Weights of a small contrastive image-text model.
Training: adamw at rate 0.0011, 3900 steps, batches of 512.
Rows from block 3 of the image encoder of a small contrastive image-text model, named by matrix and row number. Rows with one number within an expert belong to one neuron, the router's apart. Each number is 200 + 40 x the weight over its row's rms, rounded and kept within 0 to 999. All counts start at 0.
Before each expert's rows are labels from the 100 images, of 14848, where the router gives the expert most weight on average: "colour at peak" is the nearest of a few named colours to the mean colour under the peak. Only what is clearly more common there than usual is listed. The data: photos of plants and fungi (iNaturalist).
# router: router (encoder.blocks.3.mlp.router.weight, 16x256), inputs 0-63
# up: expert up (encoder.blocks.3.mlp.up, 16x64x256), inputs 0-63
# down: expert down (encoder.blocks.3.mlp.down, 16x256x64, transposed), outputs 0-63

# expert 12
colour at peak: pink
router.12,160,188,213,145,238,211,111,220,200,237,213,260,202,163,241,221,159,148,134,267,261,222,119,178,192,163,124,218,223,153,199,243,217,236,137,217,184,192,190,262,170,247,127,230,232,254,253,203,217,202,225,190,134,173,220,236,204,200,263,214,177,228,182,257
up.0,184,196,200,201,293,247,181,188,209,221,161,241,158,210,158,151,237,195,179,163,163,158,281,208,229,177,232,232,231,254,241,143,182,226,172,128,132,141,238,177,191,146,157,226,172,202,182,230,218,240,225,223,191,262,81,192,189,155,203,144,196,239,148,170
down.0,211,206,193,248,240,123,211,273,278,203,255,195,223,194,189,252,146,170,162,178,223,203,125,207,180,183,240,230,216,235,216,235,243,160,199,254,249,147,199,168,171,206,258,195,204,173,222,184,207,207,234,137,178,234,196,143,231,212,181,209,251,115,202,237
up.1,234,212,213,131,194,280,180,145,182,182,173,207,174,260,158,215,243,201,222,115,206,209,215,205,235,219,210,269,169,296,231,156,175,172,244,169,245,162,214,200,282,200,192,276,156,241,213,242,226,189,133,198,247,161,215,190,226,101,265,186,140,280,233,265
down.1,247,224,254,161,240,147,215,277,175,162,202,200,244,206,180,197,232,112,232,157,164,171,256,204,206,178,224,191,186,189,126,165,151,293,215,163,154,166,231,201,221,186,223,119,248,230,162,177,199,177,193,229,163,216,142,216,176,239,190,185,267,167,198,211
up.2,200,248,178,148,238,277,199,178,126,244,189,174,151,207,267,159,212,159,219,157,150,166,221,243,261,200,223,253,136,247,197,208,157,127,234,195,183,177,165,231,139,211,233,234,175,226,217,200,202,257,177,182,217,187,169,230,208,105,190,229,185,212,226,246
down.2,178,281,206,214,161,242,245,182,266,222,202,284,188,178,118,208,138,260,176,169,244,194,204,169,275,181,228,207,254,227,150,258,239,145,202,209,270,165,194,255,252,172,214,219,223,218,215,202,194,199,194,232,178,184,201,180,194,190,230,161,243,259,201,137
up.3,216,206,230,199,167,211,185,223,154,271,166,236,206,247,180,170,207,247,208,187,172,187,236,201,202,178,273,215,234,212,220,162,145,190,212,231,220,241,214,174,240,238,190,179,243,261,175,165,236,200,248,228,189,239,195,232,219,231,189,242,225,219,194,140
down.3,174,198,190,177,219,237,236,238,168,148,199,217,167,192,210,215,207,83,186,232,177,158,244,176,236,213,218,250,150,186,199,235,189,230,170,182,188,217,150,168,169,239,162,137,209,233,157,276,214,116,224,133,202,168,173,177,220,202,166,198,179,136,228,171
up.4,224,247,278,203,226,198,317,211,204,192,166,242,200,192,240,171,250,131,214,198,205,175,230,123,196,229,229,207,181,222,167,202,233,213,270,149,217,169,173,190,197,143,197,241,128,307,188,175,202,200,147,228,177,212,197,237,218,136,158,138,134,174,166,189
down.4,217,188,243,270,137,209,227,142,231,298,191,241,249,180,210,277,264,219,185,203,229,251,192,279,149,180,253,168,144,273,205,217,240,181,195,177,174,177,225,194,202,204,198,124,208,202,174,119,183,221,287,275,228,209,197,191,148,190,284,184,171,239,184,219
up.5,201,292,236,183,180,196,188,158,162,188,170,252,203,239,214,171,257,184,186,235,201,131,232,148,168,198,175,168,179,222,155,191,251,244,224,166,152,167,146,187,262,181,165,185,224,255,213,210,208,193,188,157,238,215,293,177,205,160,208,282,203,225,232,213
down.5,221,253,182,234,219,178,259,206,214,183,258,218,218,168,151,220,113,134,124,156,175,194,213,160,196,193,155,175,202,181,198,226,245,211,234,132,175,188,117,196,190,241,241,192,296,143,197,238,192,182,267,231,170,170,197,243,258,190,163,260,234,159,184,217
up.6,179,199,238,284,284,124,191,220,167,198,182,192,145,278,162,185,231,200,240,220,256,152,273,163,150,190,169,237,156,285,212,203,285,231,198,172,182,227,242,73,222,202,164,177,230,239,195,195,236,219,146,173,192,170,204,211,141,174,280,177,229,190,164,243
down.6,175,217,190,172,208,196,191,175,273,157,280,107,244,234,132,193,250,230,250,231,214,258,229,225,214,196,190,183,199,166,251,203,233,191,218,226,230,205,214,169,167,202,216,255,225,172,121,282,202,151,100,216,217,198,200,252,180,117,133,214,196,155,308,180
up.7,130,226,174,191,274,195,180,155,128,182,245,236,208,217,226,93,248,187,181,192,222,150,207,252,215,275,296,189,282,218,168,168,190,179,174,180,168,274,185,216,188,212,169,198,186,208,182,194,215,175,232,156,209,248,221,149,119,168,232,175,218,240,251,241
down.7,257,263,189,198,227,207,222,186,198,188,217,195,179,158,216,246,217,193,317,287,222,210,236,246,182,186,264,207,168,190,200,224,241,219,168,184,159,224,216,214,165,139,112,154,162,169,259,115,198,220,241,211,218,170,235,193,276,206,237,231,204,236,200,194
up.8,211,257,259,182,223,188,191,149,160,245,178,199,274,136,183,242,246,137,221,189,203,245,259,188,205,257,239,233,182,207,258,201,183,242,242,229,182,184,167,159,291,225,205,223,156,213,206,201,213,117,165,164,162,236,236,201,188,159,266,185,191,239,241,273
down.8,208,243,219,164,172,200,258,174,243,164,195,236,212,193,175,215,111,248,274,249,197,160,230,269,262,129,265,264,211,203,226,213,141,176,213,249,221,203,197,237,197,207,281,197,149,212,221,191,260,113,224,212,156,208,193,234,165,176,209,203,192,234,152,215

# expert 0
colour at peak: green
router.0,269,205,273,216,178,220,216,184,197,262,157,186,204,254,222,222,182,216,180,183,118,297,201,210,194,186,116,194,235,180,168,258,204,152,181,214,133,227,233,183,186,222,222,203,231,165,84,242,142,146,195,104,138,207,215,209,220,201,164,113,214,239,187,176
up.0,214,224,189,141,204,281,189,168,247,208,268,249,136,232,220,194,154,157,204,163,176,214,150,199,196,173,228,151,200,219,173,234,222,180,184,165,197,265,189,253,163,184,226,200,180,259,181,183,198,207,189,209,194,237,177,180,148,182,231,250,176,176,251,251
down.0,218,180,206,149,155,208,247,208,275,130,205,222,214,214,247,214,182,176,265,161,249,128,167,210,248,211,191,218,268,153,218,231,182,217,278,195,144,185,224,110,201,135,213,267,145,168,173,151,107,230,171,216,152,285,123,251,165,242,191,200,171,186,200,225
up.1,171,288,226,225,196,261,164,221,169,202,248,185,194,150,170,192,201,167,175,171,229,151,208,190,197,197,208,223,237,145,196,106,230,178,177,208,247,230,201,241,203,154,187,250,118,167,195,200,161,176,133,117,212,186,208,194,129,171,240,174,171,213,227,139
down.1,195,154,122,184,203,140,187,180,203,257,218,137,237,231,140,177,229,162,264,177,274,208,187,131,155,184,219,210,167,250,180,178,122,157,191,83,194,140,190,190,214,165,224,165,208,193,192,129,296,211,258,230,236,255,97,242,178,205,183,147,228,213,207,239
up.2,214,197,172,185,210,198,244,239,153,264,139,260,262,191,207,200,222,168,140,208,140,221,270,197,222,237,175,227,211,172,187,156,246,211,173,151,229,213,191,146,202,194,129,155,234,235,176,202,239,204,149,288,241,254,172,212,224,154,240,196,205,175,156,215
down.2,236,241,176,173,211,165,214,197,131,262,251,164,200,257,156,216,211,239,238,165,309,113,195,275,179,181,246,180,268,125,174,214,176,64,184,217,189,234,270,192,201,137,164,251,251,147,204,217,146,241,236,135,208,133,178,231,270,200,206,216,222,252,137,196
up.3,175,189,216,195,253,204,155,145,239,187,207,187,210,248,243,157,169,131,263,158,258,224,255,154,222,233,236,192,195,226,171,160,148,183,255,183,266,173,130,168,253,195,158,218,172,238,260,187,275,223,182,215,258,144,258,183,172,200,213,210,209,253,234,148
down.3,222,167,239,192,153,197,120,130,249,188,202,230,180,224,212,203,205,241,175,254,180,66,227,256,178,157,206,203,170,184,141,278,177,155,280,199,212,193,199,202,227,233,212,177,182,259,183,313,193,147,207,170,226,205,198,221,207,110,259,169,192,187,273,238
up.4,227,183,132,202,188,174,162,199,187,181,169,254,126,363,154,207,190,167,92,144,221,142,190,184,225,222,227,190,196,181,196,165,166,238,190,201,241,260,223,181,226,160,195,230,215,220,223,219,180,183,228,224,111,223,201,210,161,207,158,168,210,269,217,157
down.4,198,239,184,286,246,144,181,189,217,207,194,276,211,251,193,201,240,145,191,214,239,223,208,153,258,188,227,195,216,147,187,175,193,215,265,234,222,219,141,182,275,228,204,225,184,199,264,159,217,144,250,215,216,167,206,208,203,339,197,238,68,203,212,257
up.5,154,204,183,172,156,218,208,199,167,222,125,281,202,243,199,188,184,231,195,186,244,173,263,183,182,250,229,226,208,142,246,157,167,250,255,183,136,132,144,244,211,219,197,233,227,250,182,219,133,156,233,198,241,199,208,168,271,221,216,277,168,216,202,234
down.5,201,211,290,207,168,186,223,220,145,144,214,211,185,162,236,212,200,139,228,149,238,203,90,182,190,189,231,186,164,207,164,182,179,183,210,168,182,121,156,264,258,136,201,103,173,184,177,153,197,262,197,217,135,218,130,152,168,249,203,223,246,248,163,262
up.6,199,148,207,183,205,191,214,171,206,230,127,220,210,197,199,175,150,170,205,113,284,145,225,177,211,172,234,156,261,135,206,127,158,217,144,235,180,248,236,235,232,163,229,189,217,245,264,171,122,202,200,216,258,183,262,231,200,131,214,194,223,254,197,195
down.6,148,171,152,242,264,200,160,202,191,223,225,141,183,188,291,205,178,273,160,165,188,156,251,180,244,180,306,235,202,191,236,181,165,152,163,176,228,213,189,272,213,185,187,232,205,180,229,209,164,282,223,204,214,237,171,143,196,224,209,170,224,211,207,226
up.7,170,233,176,148,199,239,77,262,265,245,214,165,187,246,199,184,173,178,238,157,172,113,276,136,186,190,174,183,216,265,234,200,229,245,187,158,155,196,258,180,200,221,250,225,224,268,191,296,222,200,193,206,100,222,173,256,198,195,190,142,250,254,213,180
down.7,192,123,163,182,168,185,225,195,214,197,134,147,157,156,162,152,265,170,179,120,193,246,250,121,101,214,197,164,170,221,192,190,237,224,237,203,186,186,141,274,183,168,214,165,229,252,205,156,178,216,209,199,166,207,176,240,221,215,227,239,253,229,147,186
up.8,259,178,227,215,223,249,186,191,215,157,199,227,192,214,249,185,186,231,177,205,178,191,237,208,187,284,188,126,261,232,148,215,218,264,237,164,189,224,118,214,233,241,182,241,224,256,177,218,277,196,156,174,177,300,148,196,165,122,180,242,170,127,230,182
down.8,200,250,263,258,205,251,239,168,258,259,197,187,248,213,217,315,234,254,187,111,218,217,140,151,241,231,217,224,172,162,232,131,195,193,204,230,188,222,189,236,163,219,193,209,186,170,220,269,127,272,258,274,135,238,244,205,197,167,176,220,185,154,223,222

# expert 14
colour at peak: black
router.14,230,146,138,175,265,220,155,238,178,167,210,233,213,157,164,201,164,219,195,119,172,209,259,200,256,200,239,219,160,261,209,295,220,219,205,160,203,198,218,169,261,222,187,197,144,241,251,146,196,219,141,222,141,275,212,190,169,205,189,246,197,187,201,176
up.0,177,290,201,225,168,295,144,191,233,209,232,208,266,231,197,193,195,222,171,243,237,243,144,213,255,178,219,75,231,144,145,162,218,249,179,200,248,253,159,138,263,171,231,244,129,271,191,123,199,188,185,233,240,233,144,200,208,142,235,255,113,212,253,108
down.0,148,135,217,122,210,174,205,211,188,196,215,188,206,204,216,251,264,193,219,98,246,190,161,148,231,219,231,177,167,207,179,200,162,258,201,182,202,221,169,205,207,160,246,184,118,173,237,154,229,283,154,218,198,210,185,197,218,161,244,190,205,183,191,158
up.1,177,270,235,312,181,198,233,253,243,214,139,238,199,202,182,185,184,151,194,232,156,269,178,197,126,213,193,206,214,216,253,200,284,201,145,176,207,143,201,273,189,201,237,228,236,239,191,214,197,201,199,214,197,150,210,190,226,128,194,222,155,196,211,253
down.1,156,199,177,238,161,200,228,157,243,138,184,194,197,142,226,251,204,237,208,205,240,219,162,263,127,199,134,180,205,207,191,220,176,229,169,205,159,225,198,262,181,150,264,169,193,111,178,285,208,148,136,254,245,181,214,228,193,214,169,167,252,180,206,118
up.2,211,202,226,196,219,193,215,270,248,147,240,211,91,127,202,130,221,197,171,250,250,208,224,178,202,215,105,239,213,181,177,220,252,164,201,214,167,189,178,223,165,205,134,185,185,274,169,204,223,204,157,213,274,216,105,173,236,174,176,248,133,231,257,189
down.2,207,154,138,243,205,180,217,298,179,251,181,198,182,213,240,198,198,202,198,249,185,236,135,202,182,231,172,240,339,155,143,152,199,215,161,210,168,178,178,261,200,211,190,241,174,271,178,237,133,233,216,176,194,141,170,144,245,264,186,208,194,205,221,198
up.3,297,243,199,168,175,179,245,208,215,206,204,214,214,148,174,213,184,200,169,246,214,161,142,281,250,192,105,202,213,225,218,233,264,194,146,151,207,234,243,192,168,164,141,185,275,204,174,260,241,195,223,140,236,233,252,165,260,165,190,188,185,212,183,210
down.3,270,163,133,222,146,191,227,171,257,261,138,181,196,145,246,202,221,181,205,168,203,160,133,195,222,247,201,172,209,163,225,196,174,218,168,151,198,182,162,272,171,200,292,196,154,293,178,157,240,208,230,142,225,220,209,136,305,208,206,163,258,237,177,263
up.4,254,165,172,223,198,189,178,204,236,244,182,232,162,231,167,180,184,198,188,205,192,161,183,238,260,206,192,177,262,239,226,135,168,115,205,168,255,243,227,201,190,226,223,239,118,192,161,297,202,173,158,142,218,267,236,190,178,113,222,164,197,199,226,102
down.4,187,158,198,255,254,300,181,192,171,233,232,193,198,213,187,192,201,225,185,159,209,204,215,149,203,133,238,168,267,181,284,219,204,134,216,224,168,197,183,258,86,157,181,226,182,205,160,216,175,131,143,195,181,196,255,73,190,276,173,213,168,144,170,254
up.5,291,164,210,219,228,184,173,90,255,220,161,210,156,220,233,146,240,239,205,191,258,233,219,233,230,226,219,203,197,211,177,220,218,174,214,233,236,207,245,230,217,193,215,226,181,216,151,150,179,276,187,270,114,210,141,203,141,124,128,189,145,223,158,163
down.5,182,211,118,258,183,157,183,196,220,135,161,175,204,148,175,173,186,261,247,147,164,199,205,165,194,146,168,181,238,176,237,219,205,166,234,237,262,223,182,211,164,197,267,210,138,122,243,230,191,159,229,247,269,252,269,183,114,192,100,227,222,212,115,155
up.6,157,198,195,108,212,200,287,212,256,146,174,220,204,161,146,202,248,213,177,145,185,207,213,164,237,166,190,180,207,124,205,188,230,238,193,258,114,225,132,182,265,148,199,267,100,231,147,168,150,217,201,204,234,105,206,231,224,192,226,253,188,260,243,182
down.6,220,207,217,238,238,241,183,257,157,142,140,207,152,220,171,189,279,205,208,173,334,130,224,128,146,236,132,198,216,261,249,254,242,199,190,139,189,176,246,210,224,215,190,165,193,217,193,181,289,257,147,168,118,223,234,201,251,271,228,211,221,127,221,183
up.7,301,226,234,165,185,181,123,131,179,151,257,198,196,194,164,165,244,189,163,216,235,180,182,155,164,200,150,216,247,136,156,157,250,259,175,181,196,228,160,205,267,178,187,236,201,190,148,227,264,165,244,171,164,186,187,193,241,200,246,180,190,187,191,196
down.7,73,242,228,214,235,158,180,186,219,145,170,208,168,209,172,229,260,159,195,128,192,209,229,203,213,234,189,179,195,183,203,236,226,235,171,197,200,154,183,194,243,202,180,230,182,154,198,258,104,258,291,176,156,235,243,207,246,238,236,225,143,237,221,168
up.8,224,155,288,192,188,187,224,220,227,166,251,247,147,240,118,181,201,200,189,269,143,209,173,202,167,213,139,174,253,165,183,152,169,227,183,224,197,235,212,207,210,265,197,223,241,222,227,167,161,144,140,160,273,222,179,199,169,171,188,181,183,246,212,219
down.8,187,156,196,217,174,178,216,181,234,202,199,207,279,235,180,242,183,223,192,147,186,173,273,232,258,238,239,193,233,187,205,173,256,217,101,241,175,163,145,144,193,183,228,187,246,166,207,119,189,207,154,185,250,235,155,230,149,185,196,197,282,227,196,171

# expert 2
colour at peak: grey
router.2,212,197,243,223,125,202,214,159,221,170,303,257,238,181,186,161,139,243,278,183,117,239,150,159,142,244,179,179,167,221,167,156,200,137,218,200,166,211,152,124,192,158,195,132,174,95,207,275,254,155,175,152,173,138,128,201,169,203,236,187,193,178,232,254
up.0,208,248,256,192,198,227,206,182,181,143,201,189,271,230,166,196,162,201,243,119,174,195,179,266,170,200,205,194,146,277,153,146,159,171,221,227,158,284,182,156,229,178,226,263,177,190,183,178,285,183,181,225,198,205,155,197,215,117,211,207,245,198,212,244
down.0,256,234,187,201,237,190,204,173,188,227,188,267,168,250,191,218,218,264,210,236,145,194,204,195,224,186,209,237,223,170,218,250,146,230,208,122,243,197,177,147,157,178,267,143,274,159,289,188,186,228,237,215,264,189,168,240,271,195,172,188,222,166,196,300
up.1,186,201,216,192,152,196,191,204,172,209,163,240,217,217,181,164,303,194,226,146,346,169,182,275,205,255,207,215,178,183,208,144,193,263,257,257,220,151,186,193,192,238,259,213,140,264,123,156,157,174,163,222,206,196,261,176,187,146,261,218,169,181,203,198
down.1,260,205,220,206,159,211,264,194,228,190,270,227,148,142,145,184,201,224,179,173,107,217,111,263,253,172,179,209,165,199,209,218,133,213,211,187,192,168,284,289,122,209,262,239,228,236,131,215,187,230,154,66,279,228,202,236,194,205,232,204,225,205,250,177
up.2,251,215,220,167,303,165,177,159,213,210,186,292,188,139,190,211,274,150,149,221,172,261,205,187,157,177,192,225,246,223,194,206,246,252,241,203,160,212,145,234,196,234,227,197,102,208,168,199,165,220,176,226,217,240,185,227,221,210,197,245,240,228,167,275
down.2,151,256,261,208,189,237,148,194,178,208,184,209,163,96,214,195,219,173,223,181,252,148,174,218,164,214,278,147,204,248,208,187,181,222,268,220,221,197,206,162,184,200,205,180,184,218,146,236,152,158,151,158,208,168,136,176,142,152,175,147,198,185,149,130
up.3,194,304,253,210,228,240,105,235,151,206,192,234,127,252,179,214,213,211,167,258,241,177,173,258,191,163,192,256,259,227,131,197,203,236,168,206,279,196,154,215,242,72,143,214,187,226,214,174,183,207,175,237,206,163,216,179,176,177,278,207,247,223,282,205
down.3,209,218,225,202,244,147,211,239,95,225,198,204,186,252,190,159,203,193,191,152,236,196,155,252,176,172,133,196,226,248,239,157,224,238,217,171,217,144,161,196,254,190,266,130,227,167,179,188,203,188,194,212,250,256,222,242,236,206,115,150,211,205,203,176
up.4,194,216,266,196,231,239,249,163,165,283,117,233,173,276,231,176,266,187,215,224,194,118,249,129,216,188,231,224,185,217,219,134,187,211,156,161,131,242,144,198,213,244,178,182,156,263,109,154,218,271,235,224,193,194,287,154,233,153,309,170,132,244,176,258
down.4,246,216,187,229,106,232,140,268,169,183,185,209,228,163,225,198,185,191,162,151,225,195,264,210,236,209,262,189,211,210,155,205,212,143,193,188,179,230,256,195,267,172,141,233,218,196,273,265,226,247,226,143,300,134,238,177,202,205,181,173,258,190,208,200
up.5,212,208,211,157,221,198,188,157,221,145,181,267,203,164,200,208,222,209,197,194,217,185,140,139,182,198,161,186,235,208,252,139,156,191,158,125,233,187,190,140,158,182,136,228,177,219,129,202,116,212,242,285,252,189,196,145,206,165,198,203,135,253,200,207
down.5,154,216,215,248,264,197,218,253,188,233,212,200,243,246,160,190,205,137,271,162,224,236,221,281,217,178,139,264,140,203,163,299,232,131,192,176,155,210,223,166,197,145,187,160,232,146,229,199,184,277,200,168,189,189,162,169,149,213,200,218,197,212,179,161
up.6,211,231,182,194,267,260,206,189,254,206,152,167,199,221,252,149,259,163,172,198,259,149,200,182,192,203,179,198,259,149,211,207,178,256,147,192,232,203,248,220,155,209,207,240,212,182,175,223,185,231,187,232,270,228,239,181,166,213,243,176,173,257,195,207
down.6,206,256,285,221,238,207,235,215,171,161,274,232,235,203,182,243,206,259,210,164,238,163,242,179,102,256,199,167,244,198,229,248,241,128,179,190,222,236,243,224,239,216,184,174,187,171,149,181,185,190,123,189,151,208,185,135,176,189,209,101,207,142,214,169
up.7,178,237,184,194,195,204,166,239,178,229,217,185,114,238,186,156,220,158,207,183,244,182,170,172,169,192,164,255,210,190,277,142,212,236,236,144,215,193,217,235,210,224,204,177,174,256,225,199,246,257,193,237,227,272,217,251,267,132,215,187,200,207,80,215
down.7,238,178,186,206,178,200,297,231,208,222,235,164,207,158,153,167,171,247,181,176,217,174,197,213,306,202,132,163,241,130,192,202,216,145,190,240,204,203,192,163,199,214,302,219,180,249,196,211,128,167,237,130,168,242,185,171,219,205,190,209,178,234,179,195
up.8,199,221,235,241,180,211,180,230,244,183,184,188,188,212,155,199,210,197,225,211,243,164,190,181,211,116,208,229,270,219,132,177,218,228,186,166,138,199,153,213,229,123,161,180,137,232,179,241,188,210,217,273,182,142,236,199,213,193,229,208,164,253,158,210
down.8,187,156,237,241,211,134,164,109,257,139,202,197,216,197,238,256,177,159,189,191,199,169,175,272,336,179,244,256,148,211,248,228,173,252,142,169,202,159,226,215,198,238,167,181,186,161,187,253,244,196,218,208,245,237,162,207,172,195,250,166,152,156,201,254

# expert 15
colour at peak: green
router.15,196,156,198,176,192,260,218,155,241,235,170,302,191,225,192,185,175,231,210,238,101,249,255,211,240,202,188,270,195,191,288,243,137,180,242,193,159,170,198,118,142,198,227,214,231,229,181,215,162,229,222,218,253,223,169,299,269,226,212,127,236,178,190,176
up.0,183,288,251,186,189,195,163,204,177,273,220,211,162,217,137,110,330,147,229,181,247,205,185,212,220,200,164,165,239,202,209,190,164,198,77,204,258,182,234,267,234,174,224,185,178,249,136,258,149,199,197,208,167,261,141,149,210,201,245,240,174,203,207,243
down.0,127,226,212,176,204,223,212,251,224,158,142,195,229,262,226,256,211,239,191,169,238,225,211,231,185,222,145,136,183,188,149,231,174,186,201,230,159,212,228,228,251,206,134,208,169,138,286,147,180,177,180,164,192,295,222,152,200,166,236,235,275,213,215,163
up.1,170,135,185,142,155,149,153,182,186,267,209,273,234,236,239,117,191,147,226,124,220,217,222,214,170,190,197,199,213,161,149,155,197,177,231,270,195,174,255,177,196,181,216,257,221,196,234,166,148,196,168,156,143,190,232,206,185,133,233,220,130,143,203,278
down.1,130,271,191,263,180,187,206,162,158,199,270,263,240,183,146,239,284,264,170,208,119,192,158,187,224,192,128,163,278,206,121,182,174,215,210,157,199,149,206,280,266,133,161,201,168,168,269,218,155,238,192,200,161,145,199,203,262,258,237,171,239,140,192,147
up.2,264,246,211,202,172,200,206,164,166,199,232,212,232,263,177,162,144,206,206,233,252,180,186,179,246,218,272,169,241,222,165,184,220,201,185,160,210,160,239,158,209,200,249,236,186,167,141,214,181,251,128,127,167,217,159,218,220,127,260,198,185,233,157,180
down.2,196,225,163,203,204,115,162,170,199,185,220,243,154,156,173,186,212,171,214,165,129,262,237,196,232,164,218,142,186,165,213,222,221,144,183,206,228,251,209,86,191,129,161,227,185,184,187,211,219,212,245,128,241,139,150,203,172,243,191,202,187,212,183,213
up.3,204,317,153,234,190,143,181,139,189,243,189,209,160,287,201,206,234,101,227,231,207,196,234,246,204,290,182,230,234,252,193,159,237,136,244,144,204,174,173,172,207,216,218,232,186,212,138,211,201,199,244,236,174,280,182,215,148,229,178,208,211,243,252,221
down.3,167,160,196,206,265,168,199,204,247,218,198,174,258,232,267,152,214,209,257,262,176,234,195,172,214,246,129,161,184,226,246,215,119,168,241,311,244,156,245,206,160,184,168,199,137,212,221,207,191,208,218,194,147,191,222,187,168,162,127,177,155,184,224,102
up.4,281,209,151,281,156,188,179,171,138,194,191,254,223,243,161,184,261,251,214,176,173,159,223,164,215,237,262,241,290,247,183,207,237,229,150,172,200,171,181,140,156,243,215,204,138,165,117,212,137,156,116,221,202,219,220,198,235,192,224,160,173,292,143,224
down.4,238,196,241,138,200,217,128,161,174,198,215,249,256,140,232,248,162,254,173,192,172,245,196,142,147,255,231,203,156,189,167,200,233,162,213,141,216,256,204,253,156,210,164,241,261,224,304,215,225,196,223,122,182,212,200,258,243,229,207,220,126,196,208,221
up.5,248,180,178,201,176,207,220,214,140,231,190,189,250,239,188,144,214,237,210,163,279,168,235,167,212,229,177,146,274,291,178,220,235,198,205,204,192,238,164,220,216,159,164,192,195,211,189,197,201,172,196,198,173,124,141,230,242,200,248,215,78,201,168,208
down.5,182,225,130,239,143,223,283,274,238,231,167,179,225,149,132,223,201,225,150,172,221,281,241,168,135,243,218,189,227,293,237,234,183,167,228,191,189,176,192,225,191,158,171,162,264,243,201,164,188,179,221,227,207,212,189,203,151,163,164,147,226,208,211,176
up.6,234,264,167,217,167,208,209,141,160,206,156,244,188,171,153,205,207,184,161,117,226,206,218,254,220,215,173,202,268,189,255,200,236,186,213,214,244,200,205,182,287,189,184,228,181,236,147,203,246,199,189,208,177,216,282,213,180,152,281,248,167,169,178,220
down.6,162,184,202,304,179,149,217,188,167,190,176,123,177,202,206,178,144,172,217,195,200,220,171,185,174,117,213,161,155,182,191,232,175,192,250,201,202,190,230,184,275,173,154,230,184,229,190,155,236,304,82,121,239,143,217,179,202,257,195,252,223,222,150,197
up.7,243,185,204,236,203,230,139,219,184,215,194,171,272,246,187,244,141,274,131,174,187,195,223,237,189,257,220,231,189,222,191,195,168,206,160,202,162,196,197,184,214,199,167,207,197,173,198,211,228,194,202,240,175,227,283,262,152,160,180,157,178,194,149,168
down.7,201,219,197,198,169,134,215,193,172,234,258,180,142,129,284,196,172,219,168,223,186,229,205,253,355,201,231,299,142,180,179,199,163,209,105,246,244,180,215,176,193,207,192,254,211,213,177,107,192,146,144,188,215,187,226,274,178,239,228,230,179,168,213,138
up.8,200,233,132,205,226,161,172,275,221,223,212,262,217,194,222,211,249,234,237,139,253,275,290,231,214,172,225,168,200,223,189,146,198,217,162,243,243,216,172,188,242,228,122,244,186,254,198,256,205,257,170,208,173,234,173,217,148,145,280,194,235,228,223,191
down.8,195,166,202,175,198,143,254,149,210,190,275,192,127,235,194,197,258,200,209,231,250,163,173,185,183,174,218,215,161,189,157,174,141,225,254,152,260,171,167,203,137,203,236,223,234,238,180,241,213,228,263,195,211,120,245,173,195,179,150,183,208,222,233,206